From a checkpoint of a small image captioner: decoder activation star_relu.
Rows from block 3 of the text decoder of a small image captioner, named by matrix and row number. Rows with one number belong to one neuron. Each number is 128 + 32 x the weight over its row's rms, rounded and kept within 0 to 255. All counts start at 0. Numbers have three digits each.
After each neuron's rows are labels from the 100 texts, of 14848, where the neuron reaches its highest value: "fires on" is the input token at the peak. Only what is clearly more common there than usual is listed. The data: regions of photos with short descriptions (Visual Genome).
# fc1: MLP up (decoder.blocks.3.mlp.fc1.weight, 384x128), inputs 0-127
# fc2: MLP down (decoder.blocks.3.mlp.fc2.weight, 128x384, transposed), outputs 0-127

fc1.112:132159161163126100119094149152144153147086147063163055138152091143122195193122087109076158125162109116146145107152175115166107107139141134142137156082123125171126121108161116130137158102105130158083107081103092128168123101099141172113107125124111162118141186115157127084150081205091089088099133123062130142099156173206144186115131088183109063113066119149116105148150113109116185119187
fc2.112:131134162114121181101165142115159112129138139095121145179161146105105091093200134057127145117083087086147134164144153081129181082160138108116137186101125118177166099157080176129102090101173096104112142114119101068172148112081175118114151116152135139085104192133162157170139123114090145124131152154091182154059175098065101090070115091143154166110182095135110135104192137104110131136093
fires on: "a"; "train"; "bus"

fc1.150:124102144133133163165129126123181116106141095135145097080115114145090088147107057111118133081156146163107094082106131131122156167170111124145125161166183155135119125124094176091058126147152086127139115099125167140081134039116120183194071111083093113135093149130127161182140112081135118138159103176117130102122161127118136175106127168058148082077171162128088230138104147128136160154176
fc2.150:071106130124160125162107137135120050114124116104140129113153155139038154122158135155093135171139096128078113116173056102069165161122127152118150137180120100159166074101166130181151078109120131157121156107105083138159144115110159116136149051140152101146096163127105122145146091153120149090193140106178141059124138153097125096104164136124043112169160180058168192151147156133130142137135
fires on: "on"; "looks"; "bench"

fc1.220:121165149079114116128098070125101144147105080133111083161097084139144145136060124099063154130102107139143140177153159148119095122156174148201147094100130130140109106138086077136130088156146130149140142141070129212153142104131169069169078129138154131176196125190168143091153143129157137133145131141125103173142134121094148129144097025148146077197130106099081098125165128090178138103131
fc2.220:125153135126120098195133170101180135121158136179133182111087112115151056196105159097133112077070130171113157214139136143105107155112146182119082080107087120125104076084102122136076168150171126086163213105116143083125121083115097138124077163160090144159126158185120184136155111096110144121134116152141105100110044098103104130110138095141140118156125121133182087140136117168126164132135
fires on: "red"; "air"

fc1.350:123139139137140159127135078125125184103075115166159195135102079151126158167100147120094097128168106134168119052090093165144081128097093115095161203177136108164105191100151121123136180120154167145107073082111154066141094165130132116153157134081096155166095140163084101084141171081161115088144108128164126139115177115163139126091083112138117126113083165163121162148144111148037096144164
fc2.350:172085114109099145152138117166116107125083148151111146173086147141105119106168063125149117143143082116073132133135100146096146114141110147190096123092194142128115106143140169030156152125099093104105137120141173156146172110134100132068122131168141145079199144158163149155037179137155130108198117129119095152104089169105129082096134168141151150164122108143176113087159106088105060095178
fires on: "on"; "full"; "outside"; "in"

fc1.360:154192144113103122156167077111149171158071111160150113108169074085155117196164149123129143126113126129087083155102150131085125102118154119092109136053106116160136127129083101139076076148084094078158137113136142171161150109086133077133115079146042130182114105153084109096117162099156135123145116086204127153142122155161154147080100181155131095140138140169146107155138147102131209185147
fc2.360:110177117149145142137126110155147094131117119159133139074143156163156105154158116143097134138156096108073156128162119141093156084164149087077140126181133172125148146182117131103191184065083177082133132117155162153162096132029090103068137152136085122124102129149169185157136069106110114175099107118050158099096132159122128143138129124067106168156147161114107136085200116148076124084120
fires on: "small"; "stuffed"; "round"

fc1.278:161169089123142123098122158133162137089132139184128100105093113099113173167111087127079139112110147149152093067183094118127163133159126119158163117177110103095137174136096146109115115134144127174111119110116064108127085130148118133098120058163152171076137153094195164175153204083098127131074138121197086139156172164145097115105088110084074151159154159117131045185113112118158126153181
fc2.278:188113132140157139109136110188125191140179097098142146144110144125096140139130155102104091154138112162119106128126122128107158159183120070173109141139134151085117065192150098110132068109084190133133077175128101089104132138205142086122117104193106091130104108108146180160173052145095109117101157105169111122137174133074158151139067098096093083108146130094100122144135116138095129220159
fires on: "the"; "at"

fc1.29:168202179113114133126130151085103109159149127126118098110099186167175099159165098095093161189149123102123122129203136115142088152153154124170127144130108136076103157091119109124093129097148131177116194112147103107126123150139106164083090130120106066170111092142125096134169179091086128125137185137102146114139105176189022087142085089103153102111076172156138151093127172093121086139103
fc2.29:130125134151085150101134172132119117102156098140115146131133107121110114095098139154149089116067136134168153169148107111125164148128096143104181165074192107093115118193116057047179222126155120146105138162168102145125100180113116127107138160113105102125094182138160139123136059187194086178168084098106136135089087103121144184140147132115113122128121129126191131043118127108109080118160
fires on: "white"; "red"; "green"; "parked"

fc1.86:145084095146123075097140113066095147166056114121114111171136124099110108171113127098124112122129143152172171107148198104082152196154109068037153104119178153117186142153120133131124184195170140106157082140166157099123149146146151103134102174055102139118149076171083142095090149102153173139104099116151142153127125118098114107154135171153111119122109143133121117037190126126141132160149
fc2.86:084138180151107179141065094124168115085161129138135146087128119113090119133131125158103111144163114088155100125124072118136172146142125106138060098103152124109149139093133176083123177121141166111126099092151139170121078119178129209133066118197049068146114164134068064164124095100117135144154133141130162114183110142131128225126097110124160129135135089165179095139171179126110152135114
fires on: "white"; "the"; "and"

fc1.66:173123031137092120112153115079141102150049133089130062142098090110123145137151148113142157178126116123116168166175157130104108129094183119124074152160142099139111142103117172144152181151120119163182113062195106150176136134114136159112122099211145126159098103104153141058126118109121136134107076130116160134154181121110097149177129173078095116130138163145142109101080149133046132154088
fc2.66:073149122121167175087127089079183164153126149093092063167098096132109165081063148131130105099133143111128107154224154125077098116134137105155129109142129073120166126179170132084075143104164041161138123089133138148109137122175139173133108127068157134067116083080088119152167142160150076143162119156125134121125141151166138087116126147133186159113132147160086103136137098111175160183136
fires on: "has"; "long"; "a"; "in"

fc1.195:154101120115179109177093144053114176129159115148144121122100117113128085151115225148142105069181177152132123115127064108088130115192178117121140099071161135136068137098123115181157112167153140138080114083164055068056121136168131127115122194132138122149121113154134104114134141104117103155161159139090092173186158122080120133090145160151121114127142187075118076127141131128117132170118
fc2.195:132114140146083101079120114157137118137127134157147125139107158085139174173163077166108184163153104122170103113124064093140201151127166115166126104145102126137185142042109146115105164137123090121175175139075114167118146097094113096118139159163125085124030092119079104092134172141092118150126145136081108098113113154123158133093096102187124139115096164146134119153116127113252139122166
fires on: "a"; "<end>"; "of"

fc1.213:113117144195144090069183137133091119151091140153169128113139072138137114090094105088108095101101156092103154106103115137097165103124101161158138146126146088097144085151142091134091150148135105113174137101055102107167139133117063140125081102175149080140142129212146115123139135163119143158177127058156201098083165069161113139103196199132180149145173106147129118112160131113081144154089
fc2.213:150152163100180119121076111140175178098204153115164128105190115099142109113101103122148167118163088196173091181116144163115108126114169167041124090134076065135097113134150131055099165072109181119137141131108187141146143116130101140116118125111086063111083137134103100122127148137160104145069163134122133170132057170097125132110141107164141146132080132160107166114084116133170154140178
fires on: "yellow"; "the"

fc1.26:110124125191160107124141093120131143088121136115141164084137153162120148167179140112067077148134102181178130135145128191112155130143118096125187080168145098122063135141201105100073112164196149104126141117138095156067104135123074161164148114165075157119152092159139127072102084158096147059160163088141098096124136176130170132124118117129141132126077074124157098097157114078093089188143
fc2.26:135165054093164088112168124072137130124105147068120156112128170096157166149143131150191138107153138128192126114092139152082063100138092149161117163089073136195126136137096136100109101141108207105105106082110134149071134096083101202141089099171156150107180143124136171119125128161126095144145134138158124148075089114089156077118134181095125126159149087151135138146109142067166200107137
fires on: "on"; "white"

fc1.14:141136111124121159097199110111092085145119101087078102140141124178133122119130088097075105105171090172072146159130159102168114149136092079121132151168166172119118121131126152105108142128115082150145179134139148159118180102179148137155100077166171109148122156116132139140138030147129164066137105088155151104069089207181128101199165137103104070143147113103130107118047107123128150164153
fc2.14:108143081115140083087126159172108090095097087154163139173061096107102144080107129145104128097165073121132156100098068134117107064137131142110101160085109161099151118123092111115160137059175135070128154163108123129106174151120186130152109123165190107122141136077132135107104110152147174116131072161170151181127132166162114182163108199160146155140137164065119168136171127193155134069123
fires on: "on"; "the"

fc1.214:162132135133138089119150105154130117131115114133130098095166084164121108107138114075122090145085174175147135123144176153074075061130090140114136063202159122165119155131118103117127133166140099138131121086188140103155134077149112102125143203075100125112115145163126133053140136218113106122170119181113111109106135078152074180146164120180171126083078151133069148161157090102196134135133
fc2.214:094152142096134091147065132148112152150113077153145155176158129090091120163152057112134091104142164086129073064149137123102127100138150164123146103183104094049064122128062132147147112161157119155079149183089104117196106130150138153163146145174181115095078147121173203102101107088096105111126183097161120147153131161121132168109090154134119111183136097160162197135119113144136114123106
fires on: "on"; "of"

fc1.177:086123139131095133110096153093124118158048095087160094130108188184130136160062105084144098085098145132140090193179178133098135141166130109125090146111110149088147138110135143146121173121109094065150082108139110175185106099166096104108121183162176118127121103153189132178129127117112079094151111178166168121156105101164185163126086083149111113157151131137111118139108107138133087152225
fc2.177:099136115213119148129093131176104157119127136179081143178115142120162125078123090159141140095167076062089102102121129184140139093149133191129157072173100142112173123178160073127113138136091125121159181123158130136138154107120126111076090106135215153162139105128125072126148120117139144077166131134129125109141127181167106045152138137073137099132080144110149185092125099122132152129041
fires on: "with"; "are"; "has"

fc1.84:106162117084101153132142132144101081120156115126157061103149049163097142101142093134176119138112163144159149084161151129101128174197078104145127104148060201160119154120124106145112156151157143129151100118153136138137128141141094126128139099152170196116132167057145093060224170157127100132124091122156130156138108128152122183146068077144108122093116123099110077131066155168090078161132
fc2.84:118169159074197121158102188123147135165177125090085125141147156136127117095125123166125123135110118134139164156157179168079120077108112068110127172131151143135091177123118111141099117068149102155131177195156061134130078085190148165113179114122140105146101087139068137130118135151159078074142081195114160122110157141090110093157154130156110117109149100053119120127178100072095084153156
fires on: "has"; "with"

fc1.250:130097080144140097153097140086093134096118200132125105136101126102144097126126063131150133110097132077113136149091115150136103120112178131120117076146120190091140094115135082160156107132084116187102133169192125125053120181154150065132174138176131175122165123145147140103091077137138172183124145092182142079126120094123093124176115123156138176100198146122107050141137196123086091145173
fc2.250:108121157137147058157068112098091065071092144139105135169093180145098126080132150093101168137163165085135092182120101135102099170145140115101115137125158124151127145035158122175165150072116145074136103113137102127170092090168141080203145106138111147141100100166115148125140095114116122173131168125116178112163180136103131121129157063062195146147121114094117174172157122138124107174157
fires on: "small"

fc1.227:124096150191133112164119120102148088152119116128141119098142122150125098116165083197158111142126112069095156075113124114144169087134139103109090144137145136124157110130081120086159150107050127067156167122148112135140119065153091127130156118214184178118110177113115111235120099083085156121070059151124098128115116132128177128151156094088084131168124127090156181176122179140091124118130
fc2.227:148130151150139126108100084025161168113197123155098134198127141129087087150134154095138042131126106137137158136109103169088066115151086142167129103137118157053129105187094098130045138150104167164103140140083104135128161162072158151119119140112131112154130138130116210096097151133121125132112087189140172182111122165108126121139134113173141111073199125146124128094123111125128126100178
fires on: "small"; "with"; "dry"

fc1.156:113140147101080093144147119118132155101182091112097136171118146118109131113136097150122178143100143125097094103166133176139136167036138090135069139177162104171123157116179119174107132115128144165094152121146134168154155080146143148035111082194146127148109118048140182113094118152102169111117129136140143160133164091193118083134136099150155106155104153067163125062145194070117094098143
fc2.156:108074152182142088141110144138151079111106132092176087166130158124148181071116114167172086144128126150083146118114126176114173112147110082174196167137116102094109081122118143139160149094161131040125107147133112144128154198101095157130130172133134080094124169058123100138117168111137094141157117087147118142106145168155183169061100100107152131108137225169093119102073108106123140139115
fires on: "with"; "white"; "clear"; "and"

fc1.244:185107118171129114156073119077093184144144136083165154116113107084113116136119151194138144197108144179126155161114136118083075125086136147105144177101173124115091104072100111142108159156120076167175067098139101122116051139143072096219170076145128191132090097162165131113140181110164125122153139151097101130161142083180173106124168116119123145139144086111171144131119147094118127126124
fc2.244:072157184106117126096127139161137166107124139111168182121163165122129147103115075156104042196159068128139137118178165156166098129102129068059127142133119101131120167126111163145154126135143166102084129141168161125133098104138118136157094131082182103122090102121115116062195086112121127106143134074197164131065139151145151158113098149095186131085091175132169133119156095151126134046135
fires on: "red"; "blue"; "white"; "with"

fc1.113:148159109125144115145141166169108179147146105135121099124138161140160124098115105126099165116121123165135153131072173094196110107185127128136168182137086137093076161147148092089107150169085123113102090184128126123199156116114114087095124066115067160126108153134104143143090141220087119103103060146152156156077136154193144098133174062074125093150202155090127101120094107146122097111130
fc2.113:177103118098204091184144152171093145122072127144177125087099131178128178124138136134106109115084099116128129106167115060148125146145115121103122083089088087147131113117174106122118107155156190080147115150142074117123113191174112124130158169138108111128113155120116096098133152143135201143151124113061203101137115034146218162115097173084151171136083105138131143146140136103083139119133
fires on: "laying"; "lying"; "standing"

fc1.289:114162077095097104101149149199148141125161145105192141143167163123083143091109119176154201132043164128160116167132106143045123136147170139065096102109151176077133117116134131110144107110146112133157138105121097178137165098092101129149119116111139101164153204144141106150075092151089117110143209119152164124088168098111192047111147101099152141098132152121096128111127109121103137173163
fc2.289:170089117116136060104097118084112117085144149172146182076124072129132125171107202129094157088132135113154176134176145103102168155104114087141152136081147104072143080138114155135129143202104111117129090143148185080163095182161158116100116172139111124111153133107149131071153159152144157118100140131174034156107143143175122146098151164125125176112141135166166116087146101055116065131095
fires on: "yellow"; "on"; "white"; "an"

fc1.88:117142113141123122073113165106172169150150149180087052156114149140131134160128068073144068070157141064113088095144192144164145152166116095070151121177082100146136159136145078147150141193155160163158153129148117132095151142084080132086126167134113123172073115172088124122137150169099096090147089152177126129163107152185105113068113125134100124112166104149152124099088168088113166087133
fc2.88:056138103142067063133171124141076141119186149157186159167170083122133163216114123102144140146181160138108137076163104172190157144114133128162097147147176059142073122157079133142126159152113148124106131057174102144169099103084088099111150100098136132122116121085110138138113116180184140086124104104108156161137095091091110176106061143132116164142116084148121139094149142146138103137136
fires on: "white"

fc1.16:141084104141084089150107145133120148118187128135188114127142115166173110196163086139155110109212092115113190146137119102139175107174071130162072076143095083143117145091143094150170199141128171138068103154170149128168143166092110118140127201133120123126092132170112100134126100117098133085138088088104076149147157159031115150136104121079110155162121079144119125119132137140170104166144
fc2.16:167144124139171119073137149091119147118129122149090142098117142147144126146117103149147171050124134060100137162127121150132123114092138171111117145142164133105131106128185112211083186161130183094123077122159069185137094160108041108138117102177157149113174129119136167115060099151103083118156098095090150151114147113123111135139141156104117146082178147203095105069098119199097110133182
fires on: "tree"; "for"; "of"

fc1.172:164117139175113109111183149131109073110122181122140100085177132121166094130185074027096165089117117142120103162170103146128178113131083194177135184170170169077132160126192119174141084135100161145139122117141136090143105149137091101158098155161157087138157161107093100096112120116100114134156159135107192102112134129074140088138148064095140141104148167170125124138123094127116122113047
fc2.172:103112095135094179145129179119085095087118136103168071148138137061129132133134147170165090145141086176131105189118133181089146116100109122165071108133096127092142066131143088118139139134149100116189160152162133114131115153172133105140152085186122189068143133154149119204143123123141190137089124137097104072201101115053086150141133149087071160109163107132125111162119083111129184157152
fires on: "with"; "has"

fc1.231:147169093163088094133159105121077141124138104104111120156159094100159195144121149192163147136150116136133185125141078096145119158150083165120076098088112132115090185143144134139107160097102149087118113055162170156154153128172128184083181105099123101122074090127130133116128103156058168127145141098145086123105122084173099167065143161162087127154104163141134202145076075103192159122138
fc2.231:114144093143153108169112126126123137135070134160144153133119105105096173150134159146098143153153148119182118108130093160144134100156125116117128126148121131142117102137112106207113116070089154123143088107123184152139139134129118185096194105121080159120096082120165104170126044107210180149149090107089157144103090096204129150076133100122065120084154222099107155108086077191169131127104
fires on: "white"; "worn"; "black"; "blue"

fc1.18:109160127149080173160140113063100111103078163067132139110145118139100114146186116140162162109099137141148103138133107126107171175180194128152068112189085132173103135102165109103107138144154135160157113070152096101118120133109104090078113149170143173157060179126149092140162143142144141149094130137122161082071084112099158140126118121071182129174091130108190052149077188158143140109125
fc2.18:142141195044174141104171145156207143116106136126115120090104150158101102082126130129078117146183209085107120170172101150137120082207110125126108156120171108153135125155109122087121126134118104054170107165153130133101091147101157092140133193093131112153082101166146149103067133088098156117111114161078085142093105156137107174097133099170139128126090166143082153150127172109102089154174
fires on: "the"; "glass"; "in"; "with"

fc1.324:125159139029080093182076121102098122146115142135125102082096136134118132170155191111087073128146120102133125134182143133148109222095169124110144144073089065155110134083164108101103143130065110118091088091121191159152150126094114158175087148139157080104143147144090113122138179156051146190145107112131149110152149141159094136130161137105152126179112099139110098176145149121117133090175
fc2.324:179176143136084112095129142172149163147142128157072127085123190153118095133113132096118099101091163119134141130129099144191185092065076163128077128088109132124130116140084147179102124170132129141119120134102161129130135205113153134128134112120122089115162126079141176136136119172118129089089103152172180117126131181066118155149204162102133069099099083160106088113055112195150142166064
fires on: "red"; "brown"

fc1.11:096139133108110168118099125153148112182102091145153141110155116144169155113097138133113212126152150069115121096149053168121088118116130175131128185101113144142188186117150117165087131077139055130062104129149068151085175145154148112061106130102129129175120150142135058151121170137135150091119150080183194087105131172125090139091101109109086152104172126072195141121122143141105112131132
fc2.11:175158162213189123084136144108122131150121182104182170112119178091129093123158122109139090082115071164120151115124059114131139104130158097119087156113080085062127091118101139098089103148133118165188091164102111068212105178109135170113161082122147205099151123141074136109155118135089137162176165186134130163103119142114084161097130136121155100124116100133106141120142081145126163134102
fires on: "bed"; "table"

fc1.184:149137089167120136132086103156146149153164189104133190122159165128128117110159128157101155151103167140117147140139163062101146118114157137128108140110092149128098092099100084192163154108048103091149110135068109140136160113137162103166065111143112157164035146122116097219170125140077192060156139139102121109089113115122178142106161123126112128070115147133085176152100166153090075139144
fc2.184:145110141153135110124131166169117105174105148127139118124126093115162146050144119126100143072132147113095207132191074062085139129174147156188134099103160210103125136160111164168097111033117114144126113132134073169158116091135115143127110095150110116101148057149105076086183171118096150122162169095178111153158131071103120160115137134174162170134183109093112170144117107103116134108139
fires on: "white"; "yellow"

fc1.109:079120087132079130175075142114136177163187179150078093102092116188080136136141125128131106151127121129171156126141158161083100121137182112127108121214154106151114140175175113095101071127152150166117091100137147112116115063144132111080112129182161098119111074163120132065146143120075181144084160156177142107072104141127136140064142106126084156158169144124148169096144132181140156134068
fc2.109:100103108119125132148075165131162209108133187115102064104125173108108143137110132176067125122043138128089136132170141114107157101149087115136117168211096110135121100129123102075091106086208133132133159120126164134120154094149168152195138174139127137049104098122070145158091168137163143131146054140124163161115121090110161171125108182143124112097150142175103176131126111134153083111106
fires on: "a"; "the"; "is"

fc1.165:155116156118146123126113148100062135121103154167140111148136149113115183130160160121099137106111081139038187156084133078143120121102116153111097145103164098140089115104167118127142093146144136097101154060146064170184148126141102204189155067116116073157144187185112113161166156121159052124143204142118126083134120102153102137168131144112141113161135081101120166045128135121150134147142
fc2.165:123126210086074168165094084076126138144128102145115152141166162111127178107135164133166144137104098139133139209159069066109147073124104151103117155184151169081139175113114073131109112119099179158113168128147089098125092091161024138164148096173131148109139122092140086104130112126154080112112123140150151112173112120163119133148139148128192079156078161127150126124124087190130113082105
fires on: "red"; "blue"

fc1.341:167200101076157192134105089104093144159148146111156150087143138123105181130135071202097172108154125209082127160123068165123108114134102134105138176138137083139096109130188114110138075177124118080093125148121119040130123143095166126081156152159123123108152088185140068115158144157100117111149093138113152125097136093121162098140125116079123101110137160193177143148167136117097122072162
fc2.341:130051186120158175158170061122141111095137120121141154180059157102117147143140154147139123091044157128142109131160143114176129208072177149141085141169097101129127079201080106137140098119102109120113149140139157191092114099127163141115097178128096123123128161144157157070128147072139111107114166170105146139108170177071101145090123171152098086112118080106129098120089169109140112146144
fires on: "with"; "swinging"; "on"

fc1.226:114149066124122120134118158103088129108155149102130143147139063142094094102137168107120178147106122103164159235146126099095158094125163195177071092140125099099102146077097105163126146128125113107112101139101140179139143092162136130135089084107126114086153129176141102074172152192109122092155094118118199093115134114109087172150132150132134059195169092220117145142125126142098136083143
fc2.226:104100146152199155167105159115156092111134081146112145146039130146134149132174144063076088089126146094140143182133107130113064153175149160136164104107116180114144102111174167148098105206154124151174121113091121130172058126088090167142144099106126089187116133098147098066078168132180100144134147142131106064167109101125155129061150147161146126167110128101141137122093103144164102103160
fires on: "red"; "yellow"; "blue"; "and"

fc1.246:158133115119112130163116180119115135101073085154099108125169062144113138131126125086168107052151094095089089103119151148196121104120147154154169167149088137092122120134130089141129150105155112136129115150067143182135128078127207082094087189138084152172083153172203152125115118154116144145138221091083151105172180130130114141138090204091101118102106118134130169136133116134084153116100
fc2.246:101159122164133169125144139119141112143052107064133133151126110128126178184074148179083086182123132146130128147077130175128123140102168098062108089104160169125119128101130113111136090085156155135161155085151106133186104127138094129104079156145092165153117168197100066109096087152136094109131102157135132154143188127146103166121121183103076086167110213175180106139073098110102164131117
fires on: "on"; "that"; "and"; "light"

fc1.137:136086141122127111094100113082118082131072126106122071193097164111092149097103071129115090104149168145170140099162146122160143165135148109132110124160079154107133152173094122160140172161075113121133139103121130059173039144151116169193113214156140111179104124132129137083173120134081147115126146197186087104121141133146129168125086059145121100188106174162103143089143163128124118099117
fc2.137:082116101119154115100113115098126140137158108147173195127095096161185118142170150138152159154172130126129209088093114077113072130111188126126074149156132071096140117164122112194166086029130165107125113074158106135154102152102112119122160124144105155165122090145107075151111155161151142074133130130222121093104159148155157112142089104096143136165155113120142129072127044145158131136112
fires on: "with"; "some"; "of"; "are"

fc1.30:137170078169117134164119150080113129137101067096129130152133069150123127125165124143156143140179119110191097134113111174127139099120155134189102119114094219145125144142124190191122100138074081138163115069142148137116062143117143087188093052153125129120113148148130064048162182177102124188149122089121101174191147120114135133145092108136159114137149100126127130128090089124088131138168
fc2.30:080123084110161170099126140067129129143056164115168149156151156115114145088069104129087113141167145093165108127122184108173151116154136095121123131113162183141107161107137105123099080132068192149150100151103162202147151154080181133131116142129097118108107149081071110085190167188123088077153178093101104166135115195116114071122089156125145142159145164115143090109132142076145085159131
fires on: "with"; "of"; "has"

fc1.139:098149109175171111163114143116186125147155160167132143070135128061072093128176093147133106158156113119160154173107111153114138146079169120189154103120159169088060112090145157159097101102147072197138179119115095157118131074116145152082119102117161089115132110121127130097086122125043091141115157121092159117164120137077160122126173131160139060096084113139166129179069182140118133121174
fc2.139:073121119096163095155135129149132112132096161188143162130141120147053136142097127126104113134204086155077175105178157105150183107124148169108162119133137119104166151133155156154146118143139126096146158063165092161099096181087151108182130086145135168166075057114089143115121171128105075154111138099146096066146050099134111120179151171114140079178117128058120105151123172129079146118129
fires on: "a"; "with"

fc1.238:175172127153060171158133126165114127112141101098164164145153050131129088106102135125212113101106163182188114082174142107054108084101144125127143112127156135160116129128137162189093096170084150097170079097106146166122128146134141084089159110118133109131086095149058119148110142108073142139145144147176125116091125068120124104105125160126144106184128110160037105189114147153141090156137
fc2.238:103174116131113070122105094134135193170119102243097121098139120137133149113174097162138146057104108085122132127121139149152109091128122115186138117131157129100127139113094160123168122079123121130160136150149137130137167200117072121146142166100143130072177133122128126122107089067185077148122176138097168151120152135175114114097108167177106088144196123086063041142143132153112086109167
fires on: "white"; "the"; "round"; "chocolate"

fc1.15:203090152132132125094139113142101202085082107072217131201182100128127144123151140069115157121094110139133183135124112134144116098098107082146121123143138144121120134119076147094135113098179079123138183126106146075108134096112178084135099162156179130134124122173118166115100147132129123196112109129108109102099119150150078141160176082092073149108114127119067122138170121122072095131222
fc2.15:104135138156154122119142114118114173136105122129122139073161126109093150162128191162089096112098111098138097081117130068209127133104139098091169156174138091165133195175137099082105178111130112156133101130114122049154105051116155119113103127103130161096139164135122124178093077131115211104138138090083118156126110178125128115097115208112099182101144137167133068098141153178160096165178
fires on: "yellow"; "passenger"

fc1.380:168148106079090177184151063147137130180139092127141094119131109102152136126066110085127128139075170135148157160137191073087137113113116195160055096142151093178100172198168100161119163103088139114094120036146147109142124137154151135132088157136146101092077188132081128136178132141118120107134113127136161101160122136176172097160149080142106134048152129113150136145155125127096125128089
fc2.380:078082097099070086154169120143141091124095140163120115128100167125117170087181169152128120129056189117130126133121161071145088141133163133166115162096115097128117175081058149121211096075154159122129122168113074153120126103108127078135155184089146063103127135120128149152160095117152123117102141167120126126117109105102127123159159230142100108164152104150171115103198110195140112130115
fires on: "has"; "with"

fc1.124:102179109131209068067102122133147147081169118150096146115168154124113095159142099121127093134136149158089160167133120178090130100070107112043123153123147072134119102155104150162146093141116110160113174110091081102151105140137105127124122158193142147150147128133112103118112161147147129191163147157133068107158138084174154133207087102124119104121153175118110107078132137047134184199088
fc2.124:093132113139082108130122155115133180138100105123114176046144105155139168140141122124158193139114109029109192074074160145133136110093166164140155119190073134132123135147099109107118126096085134140153050143150141125169122143156131163121175121115162185132160107125168119085095126150083189103153121125111106137084078121201160070121145170157105117164082125113096116152103196115153100098141
fires on: "a"

fc1.193:108195142097101074158087091078106146110148109131097106150102163150144101131050122090144105121119189159134136202100124115164101139146149175114145196121129119132113133119123112123127138106098110180166159132134106183128163132143156154147195158072127123147140063169148124119162154144078122158114163193097140108059109100160136133070128106104120157097207122137071073131171072076105116115102
fc2.193:192148089092115089163119160085137122160176124134087107191150134115115137105081170112124135150133119195120162157141177107105189121112119106052167071155122170092112102146112103156123123190125093067049147185114073156104160083124098159143117128221087133128142108125068145165124112114147130103125160187109114126091108161121090175157133096100161125097090161145132109116117132146155179120141
fires on: "red"; "pink"

fc1.299:127132125124078095159139129153087107106090127104125096127114130156102138146168154111148107103092139093114194164105100132113112051190182143204114166077134130174102126114180214163177097107137108137169160106126158105159132076135121106031130078087125171168126048196167122133129120089089133123128106130133132133129109087135115145138162104118111124099109146162153112142170155088115103169197
fc2.299:101140078078186150131140141172138128137108133119060103057151078206179121177077158130064136120148143130136189127104144138191161171105116114048131163128110124151090116119168087123157042126172140109126146142145155100114090151086165154125105096096080100098160188111154089101115154123203153143121122178079110140141101147138116134092124137090163153133106093154162145145124123155128092152111
fires on: "a"; "from"; "white"

fc1.70:106075149145107066136148128114162135085122153150167157175142163152133133153086163144095161129103130152146136147058148121065199111162124159178113101091124139115146110074121110145167159111084137113128171139067127113124158118117147121196173122124117107136097094126120174085096101099137099115133110093134115086103144105147148086107103133128104126193088151092167145124094226100062088128234
fc2.70:160115077065141144123136086109159134154129116137140129108180097107193140092139127075095110139112097142128144113112141135171181145125156153132110114067134124122145125129184118121179177133179120057094149141080098131139112134105115076176116110105137113142121127158143128134214166163094189063119144082126123220101206128150138176064102178120121172095112101138093123117111109063136083164130
fires on: "yellow"; "snow"; "parking"; "power"

fc1.44:075156111148097118129151095155102153156132034177109148134134161163075144175094143098085109130161161172129090096171130120121119141053104158190154165100113078110115156133122175109076093108091137129157150171137166079166143156142190066120166147116140136162118164172097079120117132165102146107106122128132122146128100088130070104099128109127142141152126135108122047117117123117089185227107
fc2.44:115211099102137136197151200056114114208130094122129104082112091161143143115166126112137164179162092100088136104094182141114156103180124126079092177120137185130132145119076174142088106146101157134055130060153126090167102155113090137164134127116098163133085078128145132128085153153146097096170124125170111164140152137118132097181123073149104118163101092122110161147091092168138134127146
fires on: "a"; "of"; "baby"